config = dict(
    model='sound classifier',
    n_mels=80,
    hop_length=160,
    win_length=512,
    targets=['instrument'],
    layer_scale_init=0.1,
    layers=6,
    positions='learned',
    loss='cross_entropy',
    beta2=0.99,
    precondition_frequency=16,
    one_sided=False,
    max_steps=21200,
    lr_schedule='cosine',
    weight_decay=0.1,
)
Rows from block 2 of a small sound classifier, named by matrix and row number. Rows with one number belong to one neuron. Each number is 128 + 32 x the weight over its row's rms, rounded and kept within 0 to 255. All counts start at 0. Numbers have three digits each.
After each neuron's rows are labels from the 100 clips, of 14976, where the neuron reaches its highest value: "peak on" is the class under the peak; "top examples" is what is common among them. Only what is clearly more common there than usual is listed. The data: synthesized solo parts of chorales (CocoChorales). In brackets: how many of the 100.
# fc1: second MLP up (model.blocks.2.mlp.fc1.weight, 576x192), inputs 0-95
# fc2: second MLP down (model.blocks.2.mlp.fc2.weight, 192x576, transposed), outputs 0-95

fc1.544:113078108136098107130127079092183124118139131090096095090104095105137161117153093116107124148114089129087112141162191092127186085109103137108141166091155115153099200152128075105142134147079054130132189109132148198068133079110119068123183125170165114116149116139097110113112120198167165068
fc2.544:087128124150133056120114072121139147158098151098093092135101067124075127161096131174125147116095122130127145200139139111166159141148068137115155128158125196134122172114148145121133091129128105173122130100162073154124104117109163137100155128201105161091121070135096122161178131170106067147
peak on: E4 (27)
top examples: violin (65); note E4 (29)

fc1.497:133199120082141153182127154139080089105115114085047155095101142141132158076125158106150103119128130154073155099090099172098133110061120153153109127085150154146141113109238130170172151072178173122124141106150124171199170154089129058126084131138141170068101158105105154106154109157118137204
fc2.497:121119163165112082112141117154168115120112156142167102118130048122170157136079122111123202108098132121166151121156073077175163142116159122093086149096160056079122212107150115132148139157095127107139125088083128155132133157079154131129127212200147177127171146096106093113131092109180114152
peak on: E5 (42)
top examples: violin (96); note E5 (63); note D5 (40); note F5 (29)

fc1.56:109098217133077109080104118170158097148120113190125155056123163146115201143143122128187107137145078172134153084127094133108127115126123161143088099097099112132085168142164120157135124111100115090149097115191102156135108135178122093094165161196128122136076106135149121142164131139142161143
fc2.56:158095108098158145128112122174104155112140098158088171114109120095177113122160123115083149131036120160115143150122095187165151138158160156108074146121087150073087099134132161211110169138108112112111157091089079125122178077107097125143151114115122145163131136131123128174144134060129108141
peak on: A#3 (58)
top examples: tuba (75); note A#3 (67)

fc1.292:126094133144063132143129122160129119103130107134088136120111154092130148129183139153170150093144140112104120120078080154105100087163119138157159155109141146172169186170099088177099155097157109117077177091132075126104118125156134090056120174089112146121067115096140144135143100103101210144
fc2.292:168116102129196069066141107117150146071127092088111094146093143127161115148153106124111125163100149140139158185144071086208128155111161122158090173095145081123111165121126127146101144102119162084128101134132103106119127102131141151156144120152070177060134126076160081056138151147126125087
peak on: E5 (92)
top examples: violin (100); note E5 (93); note F#5 (50); note G5 (34)

fc1.221:143134163153094159194128096167059138122091126154101092142151092169168151140107135098164103098098125169140129111099123136124136124153096172160110167115189089113097121117083165112103088147166141112202167116088118103099082065117075125106159162076158092153110119126146118055123203167165100151
fc2.221:121097159133076130140096076107099107146138048141137132139070083133162104103136103182123123120219139117168143143111127113133117145191070153109123111160146120146128059157117156115115100165180142124130149095076150057113147138093130108065121194064116137150107105077128090097122120210145130113
peak on: G#3 (39); A3 (27)
top examples: tuba (89); note G#3 (44); note A3 (44); note G3 (28)

fc1.71:115120143129131147116117113067088216093128169132082027145144136147113144133140173137176153109122099085136138101110095169093091104122144212127143164086110175145153084140089173158114126115121167149108154158119163092116133230125096147170116078072123132132163194108090175156113079117107128137
fc2.71:117168102153037096127115073090104094132123113096072170167195155114098087105121117131120078188098142156113127111093122114113102124118078150155165143088120137189166150120089132154086161139158172114116089130180125146114087159102168138109149000132165093142130094127182040139133166122128084161
peak on: F5 (53); G5 (28)
top examples: violin (90); note F5 (61); note G5 (51); note D#5 (25)

fc1.401:104178118085107135097126091137164171081111107143106113100103110087122152130088139117115116120106084132106113164129153129134206107173095125113158042133074139159112121139064121118185168096107089148173077092117102114055125120128093207075138130145151126132132113172077098145108138174057110128
fc2.401:095192099132068105140071101058105152098128102139104072123144126118118123175111149166098123146127134117121115167110146114142140096108185150086170045144155079152082198163133116121121130185149133153138095172174146102120174124174087141171124100146092076173130094142165092164151128182167165056
peak on: A#4 (62); F#5 (29)
top examples: oboe (89); note A#4 (63); note C5 (31); note F#5 (29)

fc1.271:116132156129112163158159117129124151087122127129105102066070058110094172137161112157115142181194167119122114156109186062165120165113131196165088114154197113123104198078127150115114137094161086154092160205166150067131121118137116137130138124187098060132169179155104134123198140117176129115
fc2.271:094146136077129123140160142110046055121158123090121117142104077111132183177106117171111117097087134134121143102226145112200096114082141136138139137103155129129059185116142067148138116162163108137139147085106098129111095127169094138133168129139113088127132139193104085132134199055111148125
peak on: B4 (44); C#5 (43)
top examples: oboe (78); note B4 (66); note C#5 (53); note A4 (30)

fc1.413:146097123152132111117127137179120178128157048096163099116166114121128195113109108097088148124103127134132028114129150167149082131125113133084222069109130122132105182175149084139197076125086107173119197085096088115106133095162113079141121151128118119123141113123140139111164157060177126128
fc2.413:134157163122122106140134109174122165156128152136142150117101095133149095202136114194109134089090101120148173125141136084143047167102114173116146142160118200140106181158151100113134073120108106145136121073229141135141109102151125130153120026168118129123168136192109104219163164133105118123
peak on: G5 (31)
top examples: viola (60); trumpet (39); note D4 (35); note G5 (32)

fc1.559:080146162106148084183148137135114117168189118184206152116229143148131174054097132087194106077153193174158136093144154120099198093103118129104166109108163105163138114174149133134055141090143161093086225100140115116133107131125071142116131124140177145187170190099143152155129071142133159126
fc2.559:117156131101104116114122123147123092136128142141130035145097055089103098078149161170093132118159127087129168128094147120106156105111119059154134057127157123044192146145109129097137114149100135097113098087094161156090113123104130134144147097188122099121107149120143133173117169129140074100
peak on: F5 (59); D5 (39)
top examples: flute (99); note F5 (72); note D5 (49); note D#5 (39)

fc1.512:165105127104115152110110110159103150084129112117137084073100192098122150118147140163148127115157128184102179123146100122165135154174123091153061114143142197125166136125099092087085117190124149199114171086119118080091137119152090138149155116160071175244113105140096094135185123104204162127
fc2.512:138153078152135159172118171095096152139161141182110167164115152121153185225161142136167140158168131130151141188143098159217157111116082142112090153036105101103152202126081094135137169101145161118160115115131130130124186148120175098144151092071129078102119127174153142105105152115107150177
peak on: C4 (44)
top examples: double bass (88); note C4 (51); note A3 (36)

fc1.481:152141161155098174148117151121071110122129136066155137107098151086132118142077127154117144167127115155151097137059127143139131114158115061106088157117104137099138118144116136093125160110107108075085081112110109137075125132141087112108148085156145164144135107109166072131125097089127115125
fc2.481:157129149151149152121165096084103127130151127150127115128118135114153144225104086125088130138099133114122183139163144158129175097125170098136165097076136133124173117094132128163146111160203110144164175125099159135092131180041111118074132069130103202118114132022173123095139148069148107118
peak on: B4 (67)
top examples: horn (100); note B4 (69); note A4 (39); note A#4 (31)

fc1.244:121106092152066135119107125104122193109132143142142185077046103183132076093071175065115137205119101128147162103170159145113124197168123096112146126111113104167118175128111136119161105056165109154154208098110167130094116136126143149126128163144130131182132151141080123126175160219164128118
fc2.244:124134110064087126105147123106084074152143102110107115140179065104061127239134125127134108126164136114104172123118089156091156110144120071121136187156109132123140067118100142124084147140172134053143154187168114123137078175080151122148161091160142123075089149154065102112150188110116177131
peak on: E4 (68)
top examples: note E4 (68); trumpet (37); note A4 (36); note F#4 (25)

fc1.224:126109128109181101054124131118166134082133123108165117109172138127154184069110123149140159146111139133165146168110118118131147140145097113142122094054137082132126084083120098090087192075124125128169099118128070095195106175120095100173176115201111149105084177106129135139148118176119159096
fc2.224:107154154108139211121143155152156066155131145088110120110156111138142128125075131173127085134105137121082091143148161100112134095194117065071152154092151145118170000144093092180154175088078079112120130179163110158152126129140108143132106137096148136133145124182105102166137141139096163126
peak on: A#3 (30)
top examples: tuba (99); note A#3 (46); note B2 (29); note F#3 (25)

fc1.519:126081146106120174144154123149098167154180131164220103148160226148082130159200132107145114131157082107167142196144113134097114170028137059145143120121108094102139157147141174142105126091148195109177143128145089115153133198139140117136193103130130132099147126161122132081138094076135129167
fc2.519:124142101152150079123139129120138160141110144128133129102126119130141165208146110150113117090168172104110126078108062166087176122103214152154111157128110121155154104162134123068141101144113135166114179112071088133154141139140126093170103174127142127133081143138160083125147126036107116181
peak on: C4 (64)
top examples: tuba (67); note C4 (64); oboe (32); note B3 (25)

fc1.9:076109112151105128134083095131101118099093110094126195115098094164152160094035154181093153149121158059118153138114205142068120155109096060166124081114155137141136163146077183092130122139106128129123164177090121088131166116116108137091122093101130165152147116113108149102160158161134123168
fc2.9:116167166114115149145104113121101151131174112196082178187157114155116099169116137133141132140136129151146123177136124168158132115106093098098094166143076126088118147137136084123135092183202120142162149170094078108112119165079132173113108149073162153095120128118172137148153075195137113096
peak on: A#5 (27)
top examples: violin (56); note A#5 (28); bassoon (25)

fc1.124:121155106143119112211131113094111090154165111116139152107157204123095128076160100132191129117167094120127192101112113153122054098134139161139142142059073143125114163164110155130090124098161124163155145159183151094118182079121078127188090171169099113127096110105093218075114085095112117100
fc2.124:205167144095166135155094154140125165148137147115165152141119131128094112211058110096087122196074161130122171105088103160118144145112098142124146132096148124139109111155147150095093136158213084068063109082103141124111056148111125121135068108073121108143155108100102089092106078145155074095
peak on: G#3 (48); G3 (33)
top examples: bassoon (93); note G3 (57); note G#3 (48); note A3 (35)

fc1.260:161075150066169114108112139127106115114122092116124071124197124165136134150120114180143126130164121114169100144174125123164119136174141097103151145092121161115117079140087084126118108188092118128145180126093147068068124150178146112140162153127128088118110139131100111092121116189131159087
fc2.260:122173130148099132140121071108162139146148118112162132105120125132138104169195159115110098111090120120128098107151110095128105103109168080135122179108133126131128120116124124082127109167141076127114146152098109137136094126104175135122178115094144126121193102100156154204118111107111072098
peak on: E4 (64); F4 (31)
top examples: note E4 (79); viola (43); note F4 (42); clarinet (33)

fc1.121:121119108166147111170177121127105141123096070115168138052118141074149161156175107122128132115089126158114044088149161115085169096099087127131128153125130119109065129115110105117115116123093135135131147118125126135114103104160108119140107094172158097093149142134192121108192146101100197149
fc2.121:127129145130072150117123130149148211131077122106069164084193202120124121115123126163166131121172082145137138158139128087099195181135134154111121080098128103156093132167127134189136136115143084139141140135135117121109156146130117124068130158104124131122155117182169079071073138113135080160
peak on: A#5 (41)
top examples: trumpet (48); note A#5 (43); note G5 (34); note A5 (30)

fc1.491:114127135108141081070121073147074134154102042111164134126132064122124190095132099099137152080151125131136081161175139098142128138152073130130214097124176144130088139144108086160128139123159135186139099080076074101111135125161114108118143175148138149092157124128176107119150184110138134114
fc2.491:143175116189148124134161161131098157087122142149101127120123074139077147097089091168086120082104167120179084203144113089079050126159083086157165062166111151116045156197140179137143086199189123137129154158052171170100123095104121136128072095065110124134145145088129141110136193098179122162
peak on: G5 (29); A#5 (28)
top examples: trumpet (83); note G5 (48); note A#5 (32); note F5 (29)

fc1.123:155187135121126144102129120072089103147131082146113070111160128123141196123119072110151058164160139125143125129144133131086085082128115155098217124100103089137094086106203143086140157096117102105133150094101089170145107154137129130139153142098178104144132124172108156113117112159095148121
fc2.123:089190070010140122206111086114134167154175125143196157164135163112135162106133086140105171124151115145117124121113066121116120129089163137154072123086150165129151181149121137108155136119194104097113091134054166050163135180128146171113146123092136134116141142095113146091091176175165101123
peak on: G#5 (43); G4 (31)
top examples: violin (100); note G#5 (43); note G4 (31); note G5 (25)

fc1.404:094168057122071159092136106153100141152109100130063125126151119174091144127091092151134124116131077131080086096149180199102146171138158147125113085192148117113098164135137120094119123173171104144124141156061081099150134148158088105110098153102158134134161121147095135124155140139145178112
fc2.404:149128111152140170104121139134180119116132108093096150136161117166114159198122092140159128153183091134151170111138129104194194117180146129142141111122159169077166170129146141129161171148120086146126187160032113122145141107114101104089114144162143073154139192156134135065095177177149119081
peak on: A#3 (26)
top examples: tuba (74); note A#3 (42); note A3 (39); note G#3 (34)

fc1.437:081186126129109225197157097113126091102148168073157131155174174096114115158141139160186119141132157084149119148136137151117101079104146099140128144152095127126127133159165119099093162177169133207206096151173131137180129087156125163170138154121117134167132157115117100154131161119163137147
fc2.437:083127149166167186095123150158207204151125178141136163147118209141133172189167155078133105140143131120164157115113147124084071095106112125140093108166128180145155147159175112126138140113099157107132151109142122101125186148137109075128122184076111142100103143120116091117120091092149109176
peak on: silence (40)
top examples: trombone (100); note C#4 (54); note E4 (39); note D4 (38)

fc1.349:136171158099101143224130067102085151133066113164124112127185098192102104105098164141145153109142112167141111158108178123123160062150073213160105098142124135098087125150074153151127142156159188140137123129105142099106089119093096082131174164099157123105131144080110172101145157155150177150
fc2.349:117097100065136104139110127143089101119129110107111105130103082132144148143076170117164114057193126112085132125157114146144127181114092117131127100145142103140146049103184182204095145170152149189123165142094155172110062108113144136053125140163106127125194106179140106134109117183132185180
peak on: G#3 (56); G3 (44)
top examples: tuba (100); note G#3 (61); note G3 (48); note A3 (32)

fc1.76:082127132111122145098141122074103170083148167136157064147123125151137138120161149073135175138115108163117060107127128096086208168119116143111139131134116086114072131105175188090098104124065141070133111137167088119171120147149088109085187137141127134066201183169121198094118093153135114140
fc2.76:044119136093131110168125116095129125131128108142105155145151110101093148146130126160116129124165168143132108160184153083103114150114165136105092140144092085157143166106163098083170141155182167148110130123137148203129107142125149131127165192146059148124115155143184084139136112116192123149
peak on: C4 (49); B3 (35)
top examples: clarinet (85); note C4 (57); note B3 (41); note D4 (38)

fc1.482:138099131108071088145135070124130118074136137116153108162170134098138169140173112201122146133160126075138079181192107159091176099165165143128126177084178110163154148177108109169164182131131064129179107135116063133174120107112163120124128114095140103123138108165143100111107148126211165102
fc2.482:140139113103109153155120135107169177139105172101084151146130089159127110169123095109086111127127133162151128135173124063136097095097128130086158076148155105134072197160113119164086112144145141084167186131157108128130169126099073171132136137177128165105120126111209151154102116141188061097
peak on: A#5 (64); A5 (36)
top examples: violin (96); note A#5 (67); note G5 (56); note A5 (51)

fc1.96:047140130132101157083119184144087083134126146148135087118147072162142079147224162118081131096130163157100133129104126125073113164149151126104089179092126182139152113115141119098068187098139086086150104108074079128150108109147068152142098131152108190178128106201159091147074108135094144121
fc2.96:147161117129071166139138149163138120111136130109114089107176136153149147155157116142126154109158124124127131135191095093095130088093113124122065111147152148126118077114058133144139161106194156127131171129160108112111160120152155119088098140143107122135138166064119110144101072171140166159
peak on: G#5 (41); G5 (35)
top examples: violin (100); note G5 (47); note G#5 (43); note F5 (28)

fc1.167:094137062124105136155144119141082101158130114080183096108161107172119121178173157102150137092108047169152106135123123156097230078184107090097147117116093080094143185150094165128111101060151147118111162095076103159130082145178096108127148135124141156112095194117129122119110108094141118139
fc2.167:116139093136160198066113158127117199129079097109123152148184120129175116135113150137154146176062098096123144144119132136113108126119154130135129130146130186081162115125151156126114207114135085123093105104145139137130117133139134132113087090107133131149133137174091090071136163140046072112
peak on: B4 (31)
top examples: trumpet (91); note B4 (35); note C#5 (28); note D5 (27)

fc1.35:072178083147089145162148120140209166138103122115080138136143158107105116091147133089147119118085128143087141157181127152164097070109103176131147110104065122123175157129128096151145120106120129084170144124110114095135148137100131141097141154124109129116116150166171098128134156158108119114
fc2.35:111160153128143094098121050152114089091093146117114169130120042120163114189139094156147158144073144139133098053117144115169120137127146124079123155124130078038126150113119138133108113121205099093103156115207088124105112128155077116123128067152167137140148134164102104069157073169069123156
peak on: A#4 (40)
top examples: violin (94); note A#4 (45)

fc1.233:119157105170147136131138118126150086102115109117135145164084106133086175189163137126148154083184065137167109117115095181080118108129108134170107117094226092122139179149133132142147133118173130184104056167131101161107094103133106102111117146145155144048102128131159146144149098145143129086
fc2.233:154096152182135088131107104131099125107104140073152110164109136099154084166144166149183113108115104154142122122118124087093125167162168118157111164171138134104119078161164136202168109110183107147093108152129105164146147097141167142130135161103154163108136131100111162119104082152197138093
peak on: A#5 (49); E5 (33)
top examples: violin (100); note A#5 (49); note E5 (35); note G5 (27)

fc1.206:130142116150114193154144138099107079088165138143210065115135103152235170159173126138137125099178118103194105079103123077157140088110097130176112100199166191129154144110082140159101112151120123121089129109191138070134104135093080165112097102111121192114178169147164153135161149075112187136
fc2.206:104127137170127174149162110147146188126135119113162110135138092162080169175146112105178111106144135129193151161122126100106012131029103167122127137135134113125135119130136119080079138124159096140163081142135139208080163101143191140136171094120124087147110118129125112100132125102073084100
peak on: F5 (94)
top examples: trumpet (97); note F5 (96); note G5 (31); note D#5 (30)

fc1.278:080135144056133091151116131129115087141133107062108101181129137149102135142136111079209146122145093114103121115138115162179142171095140158082125168061129170106181113132150120159117149070164067118122086123075119092147143123125113140092135155101082158162100136099147072152076125111131165142
fc2.278:138080132120093065122116135092148165132148134140118127147137092122118122224162119116100137120140120136139098069172135202157181135120132118120149183133139129112115140115115131163159091143171157134156162174186095188116124099149137102168101108140125155120148110107095123104158082137120153110
peak on: F5 (46); D5 (32)
top examples: violin (100); note F5 (51); note D5 (35); note E5 (28)

fc1.23:138086119113139109123081065127144084153120113102111100138171136083101132112104109110191163166079126192079186140134089126131125108157141106099111157141169140127190154138120245155106146099143183193100142070153200094200114127125164155119128090181089167163133182125164104183129100156154162138
fc2.23:178128118164119131090116143120182167130080110123089149164119064157095153025162126140159121106062110075159120107142147125107236075103076187124108144100124098140119134138149163156116152154073109133153118086200107150118156138174148155166127129105166126143114094097078130158163094132125080108
peak on: G#3 (54)
top examples: bassoon (100); note G#3 (61); note A#3 (32); note G3 (28)

fc1.451:099127072165114096139173072129190109156123123072154056131117103087109149158120118123094108135133062099124132149106171220116111105116124128179159175069154132152141213127090153135058122108112126122147150115160145070096131094157120064141119100129107182102127147111167157086149145115122152137
fc2.451:060080186100163110137120112103063164186125113129151114176139080169154135139140137146118130109104129115148092163161131155148062125147089177148129125149135147108073179117169084090076098148134108158158134142185138129124090122146126132107142138126088163147078143128105076133171132155138106118
peak on: E5 (43); A#5 (35)
top examples: violin (70); note E5 (43); note A#5 (35)

fc1.321:102127121083106167110122153139165079155152186092226122145123156150142159096100140127163099084192084085124135158089121120134138176170155145139134160096178152087173150122114199166131167126075124129124124133181153138102151155142155092092091070111114151084111138129115171131133164159118165115
fc2.321:131125156057132125121133150133183130158138198127131094101111164156098111130159090171112108131163103113139117102117162120179140103136144096138161130085126144200119188102129173097185134110020118091150121111169093177106124144139115172135185128183126115101117114093175109119148130159157187167
peak on: silence (38)
top examples: trombone (100); note D4 (55); note C#4 (54); note D#4 (42)

fc1.319:122152137121152114069146144144135173097129097096121154158115155044133114129140128091191175160131142104104131117084154121108190109159125125119147170143107103165147154146150195140094079132144150146079111102131131112123148118099139071099100170162140124085213112191184181088102133182203154144
fc2.319:132109160057031110092126126094121148111146108093126136101166131095093141097137130109100102135143131154114117127153159116167111113096160112065154159092126098164168187079104156135119146130136150159098145145135104158127243183137168152177092111104145077056068170140128156153123067125101087080
peak on: C4 (63); B3 (28)
top examples: clarinet (100); note C4 (70); note B3 (41); note D4 (36)

fc1.69:149140147118049159114086092065116123107115152105155127100045143138121124144116125116106107212125119126136135137163132099195177182123132133117109124130134182128120091150132147161125120135103122132151177153082122130124109120130112115159092136132122128091179153063112116136112110123151134058
fc2.69:122134140142097150176149129107149165178139139124171153122065100148089129147095145086108151124113127100186101110120249099146087137170116153077103078135123143135144170088101136132132071111131149111115147102102085151133148070138167144172116124187091147135143143169151172160064116109150193148
peak on: E4 (46)
top examples: clarinet (93); note E4 (51); note D4 (45)

fc1.301:158096193091107102127157111120140158149105104117186107138196214141148119148119120101087165125199149174115101167088168101103123153094125164110104097173093113158133160114131124132149115117146112194129133120122112144122161147136137179185180136148197102074158158078093165134090112078200162147
fc2.301:129143121107113161134156093109132145137131158122145109142128207075106121140131100153116110187231109110161178107129104114174135179141106159146127105171157073155166086155134113142140085101078096155125150106070093124162092126149100067147150162134113109133170088117116213138127149110124162086
peak on: silence (56)
top examples: oboe (100); note C5 (64); note C#5 (41); note A#4 (38)

fc1.527:165126172107131161088132124050167149118128096117172106119101117125142140221072152120151117174130130109175105139094072101070131125094070173199132137106147065083077145149114178122192148087100130112132154095091104132117087129125151132098126171092157116128193182153116134075169177161090069115
fc2.527:121111095152126143150124082147090131143142156110115123157097113108113130077127144178124165190155147175135126135206118137053114150189028100153114183127124165201108121159112094092097140098124080095168164110103119091134108155136140123112141103154156103149111140132108110095119173090102116101
peak on: B4 (68); D#5 (32)
top examples: trumpet (100); note B4 (69); note D#5 (39); note C#5 (36)

fc1.300:100148222137104095097122168087152186105109102136109119118104110134089144151084115147138103159107198133108153150088095125215046175163135127108135139080117124140082088139118135156079099127119087117157165140118157120129144096152110147126140138114143083149136103172124135160214073184112118158
fc2.300:127112162062126133110111071123156082103152112148201113197179086090166085144149153139077171138189138165124059113146138111149100129190179137174141198121128177075179120089096109200090141134144097119136117154176159111122129153103132135152119110112130106144086158126159157112085143127106123113
peak on: B4 (54); E4 (39)
top examples: violin (84); note B4 (59); note E4 (39); note A4 (31)

fc1.455:128162110155106135107074144133113127102129124137093136107153130107164149168114170160156169145127154155135073173053151174068162125141129146149146129107178107150113206105066137174157104105101126117118124204174119149127149105184120095111131139096135150099103156096238165106194159155108121071
fc2.455:121114128154140110128146155160062192104128132092121169127118142162103137067104139186106161204125105151123116131148143123193139139159134129091132080118126193154111172119069106128156128090177151199090110189173174148121146096133154089198129131134114160132149174177096118158050201173139113071
peak on: A#5 (45); E5 (34)
top examples: violin (77); note A#5 (45); note E5 (38); note G5 (26)

fc1.487:086071147131092109161176074176075120139099089158145131137171081120123104119087110154089148141122134154157031169087121108151157103096077192108133100107132117101089135120111178155094152151140183163161126086090148092081092093105074061098187184108179106119102134123147146126128153173156119136
fc2.487:142087095097169099158119098185126119110144120117081107142158061095151094124071127115117159095196151136161112123140160125159171183119124057099124124092173140197123086114107169146122093156161139152132120105091163141146069114105139152071147187127114124159195129124185166141177186187169092138
peak on: G#3 (62); G3 (31)
top examples: tuba (99); note G#3 (68); note G3 (39); note A#3 (36)

fc1.135:093107115090144122138077138133110086130130145134113129046137102130146093115147111107122123156103129057102046139154104063133159144115118137096088090130082158195127153147143107125108109122093174125079105150161143139077103143147130120143147144185113103188122163151096158168138091121159131111
fc2.135:099108142127174071101139090111175138189112149152122144121130132099092112109185184121169131106040140112126157176091170131123145141125165127159128131119154145139156161136088137139194192117097169145124127145096056117155124098162127115129133084123107144170141092141156082102100095147095082130
peak on: F5 (63)
top examples: note F5 (63); trumpet (63); note D#5 (35); tuba (34)

fc1.272:092140164157107207172135118142106193124144153116102099133147117099141084158078166161125144158162174126153132124107167163139111090119115162182107113105096154098131146161151141101117109090149133136102133124153066094126082177122102100134121161140104080090107130185080136161168196090135113109
fc2.272:115142126115181141110131139151194123115126088131108147152124109108149136214155127157167161161121139170143149159142130233166168147144176125135106154159109099163128117133129118158159126087184167095126126076210107143139082132148126113150138133153130176128104117133152089144147255135153108101
peak on: G#5 (56); G4 (26)
top examples: trumpet (69); note G#5 (56); note G4 (30); note F#5 (28)

fc1.85:068127155162125210161128093178116190100090108132165110114133115079125132093164162118177125056147181125129130172088084122092120111130112155146111135150188115152100178183175078168138140120128133181101133083139106139109109132094144106158131092168105108132111081125109075190127175091115098075
fc2.85:165162127196111126111141123135126102146091120123129061114180107122160146180131133102115107086134166113126127120133096118144129057149118096106094121170131139152163156123183083061113080148146143148084193147066153113133121144151113169122146074099126193101155147127083225139170218159132134164
peak on: G5 (57)
top examples: trumpet (77); note G5 (60); note F5 (37); note G#5 (34)

fc1.537:080154112138159082146158099138097117111109101097132121124119098132168133159116058135151138073084135131139133104192118135108096122086167134105099054147143113133088132194160097141111080108106181112116155101145069165140103131090087161142112106190138160095145096113136127166149163064162189156
fc2.537:107119133083081082133109115096064167109110100111130120146120121149130095084122090081122096106080130106177074114097105156064116110159122085089113114131136096116176177134173105115160064129134111122148169124174067171159148083110148086088103119145191200139124103083140113199113157144093143142
peak on: A#5 (51)
top examples: trumpet (84); note A#5 (51); note G5 (29); note A5 (28)

fc1.22:123185115134083124177177078164098118098118152162167101102116136170150107130110129120160073155157143122186101137114180168166182098145117137105110145100134084115126152115158196159091106060119093086123128157087214130095169127159088150133125095159133174150117133101081135137064149140131095103
fc2.22:151133095151079186172167112114155073130093098092183075084174172093106112147175137073128112166089148109124097097097144163128161102163145095136116107083133171138185058133134116062142173179085130150134106139107137141126120130149116103146131079120109135098152111123193109168104181149175153118
peak on: A#4 (72)
top examples: note A#4 (74); horn (67); note C5 (29)

fc1.563:121182131074148153120107119140098051138120114104149115133168100099152149161207094134141125140103097157155162157107081078171162072145201183117087102082146145137132115070179085095058183139153090134102104106129153131126161140122144186141113173139189124098097172141136127065139146190145093066
fc2.563:081144116106154122189163123129182207109146144148138070127108165146147171146139098125100162114056109132128140131111153123118101079116086112175118091132114127129139064205122104178124072139092167128139109104179117143133110135181135154107102157061127076145137146111165120108139047159097122121
peak on: G5 (71)
top examples: violin (100); note G5 (71); note F5 (30)

fc1.564:138117153148104123066170086193141104134127129133135111106155088118164132106108046128119128165060089126103090050137176091096144117120136197148157105121123134070173117119140098132130119076113204130162211094179141171092129081169125127104124099164140138127105097090188144174194133126143154110
fc2.564:100151088168130063132121060159125132131093177127146122122154095162172137169099140123124112157064149120193135163193113168063182165153201169119150104120098091145132139144146142111116159099084131150097089113141146084113176103188127176127126087157130165207137130139166163141136121184134088144
peak on: A#3 (60)
top examples: tuba (68); note A#3 (68); note C4 (37); note A3 (27)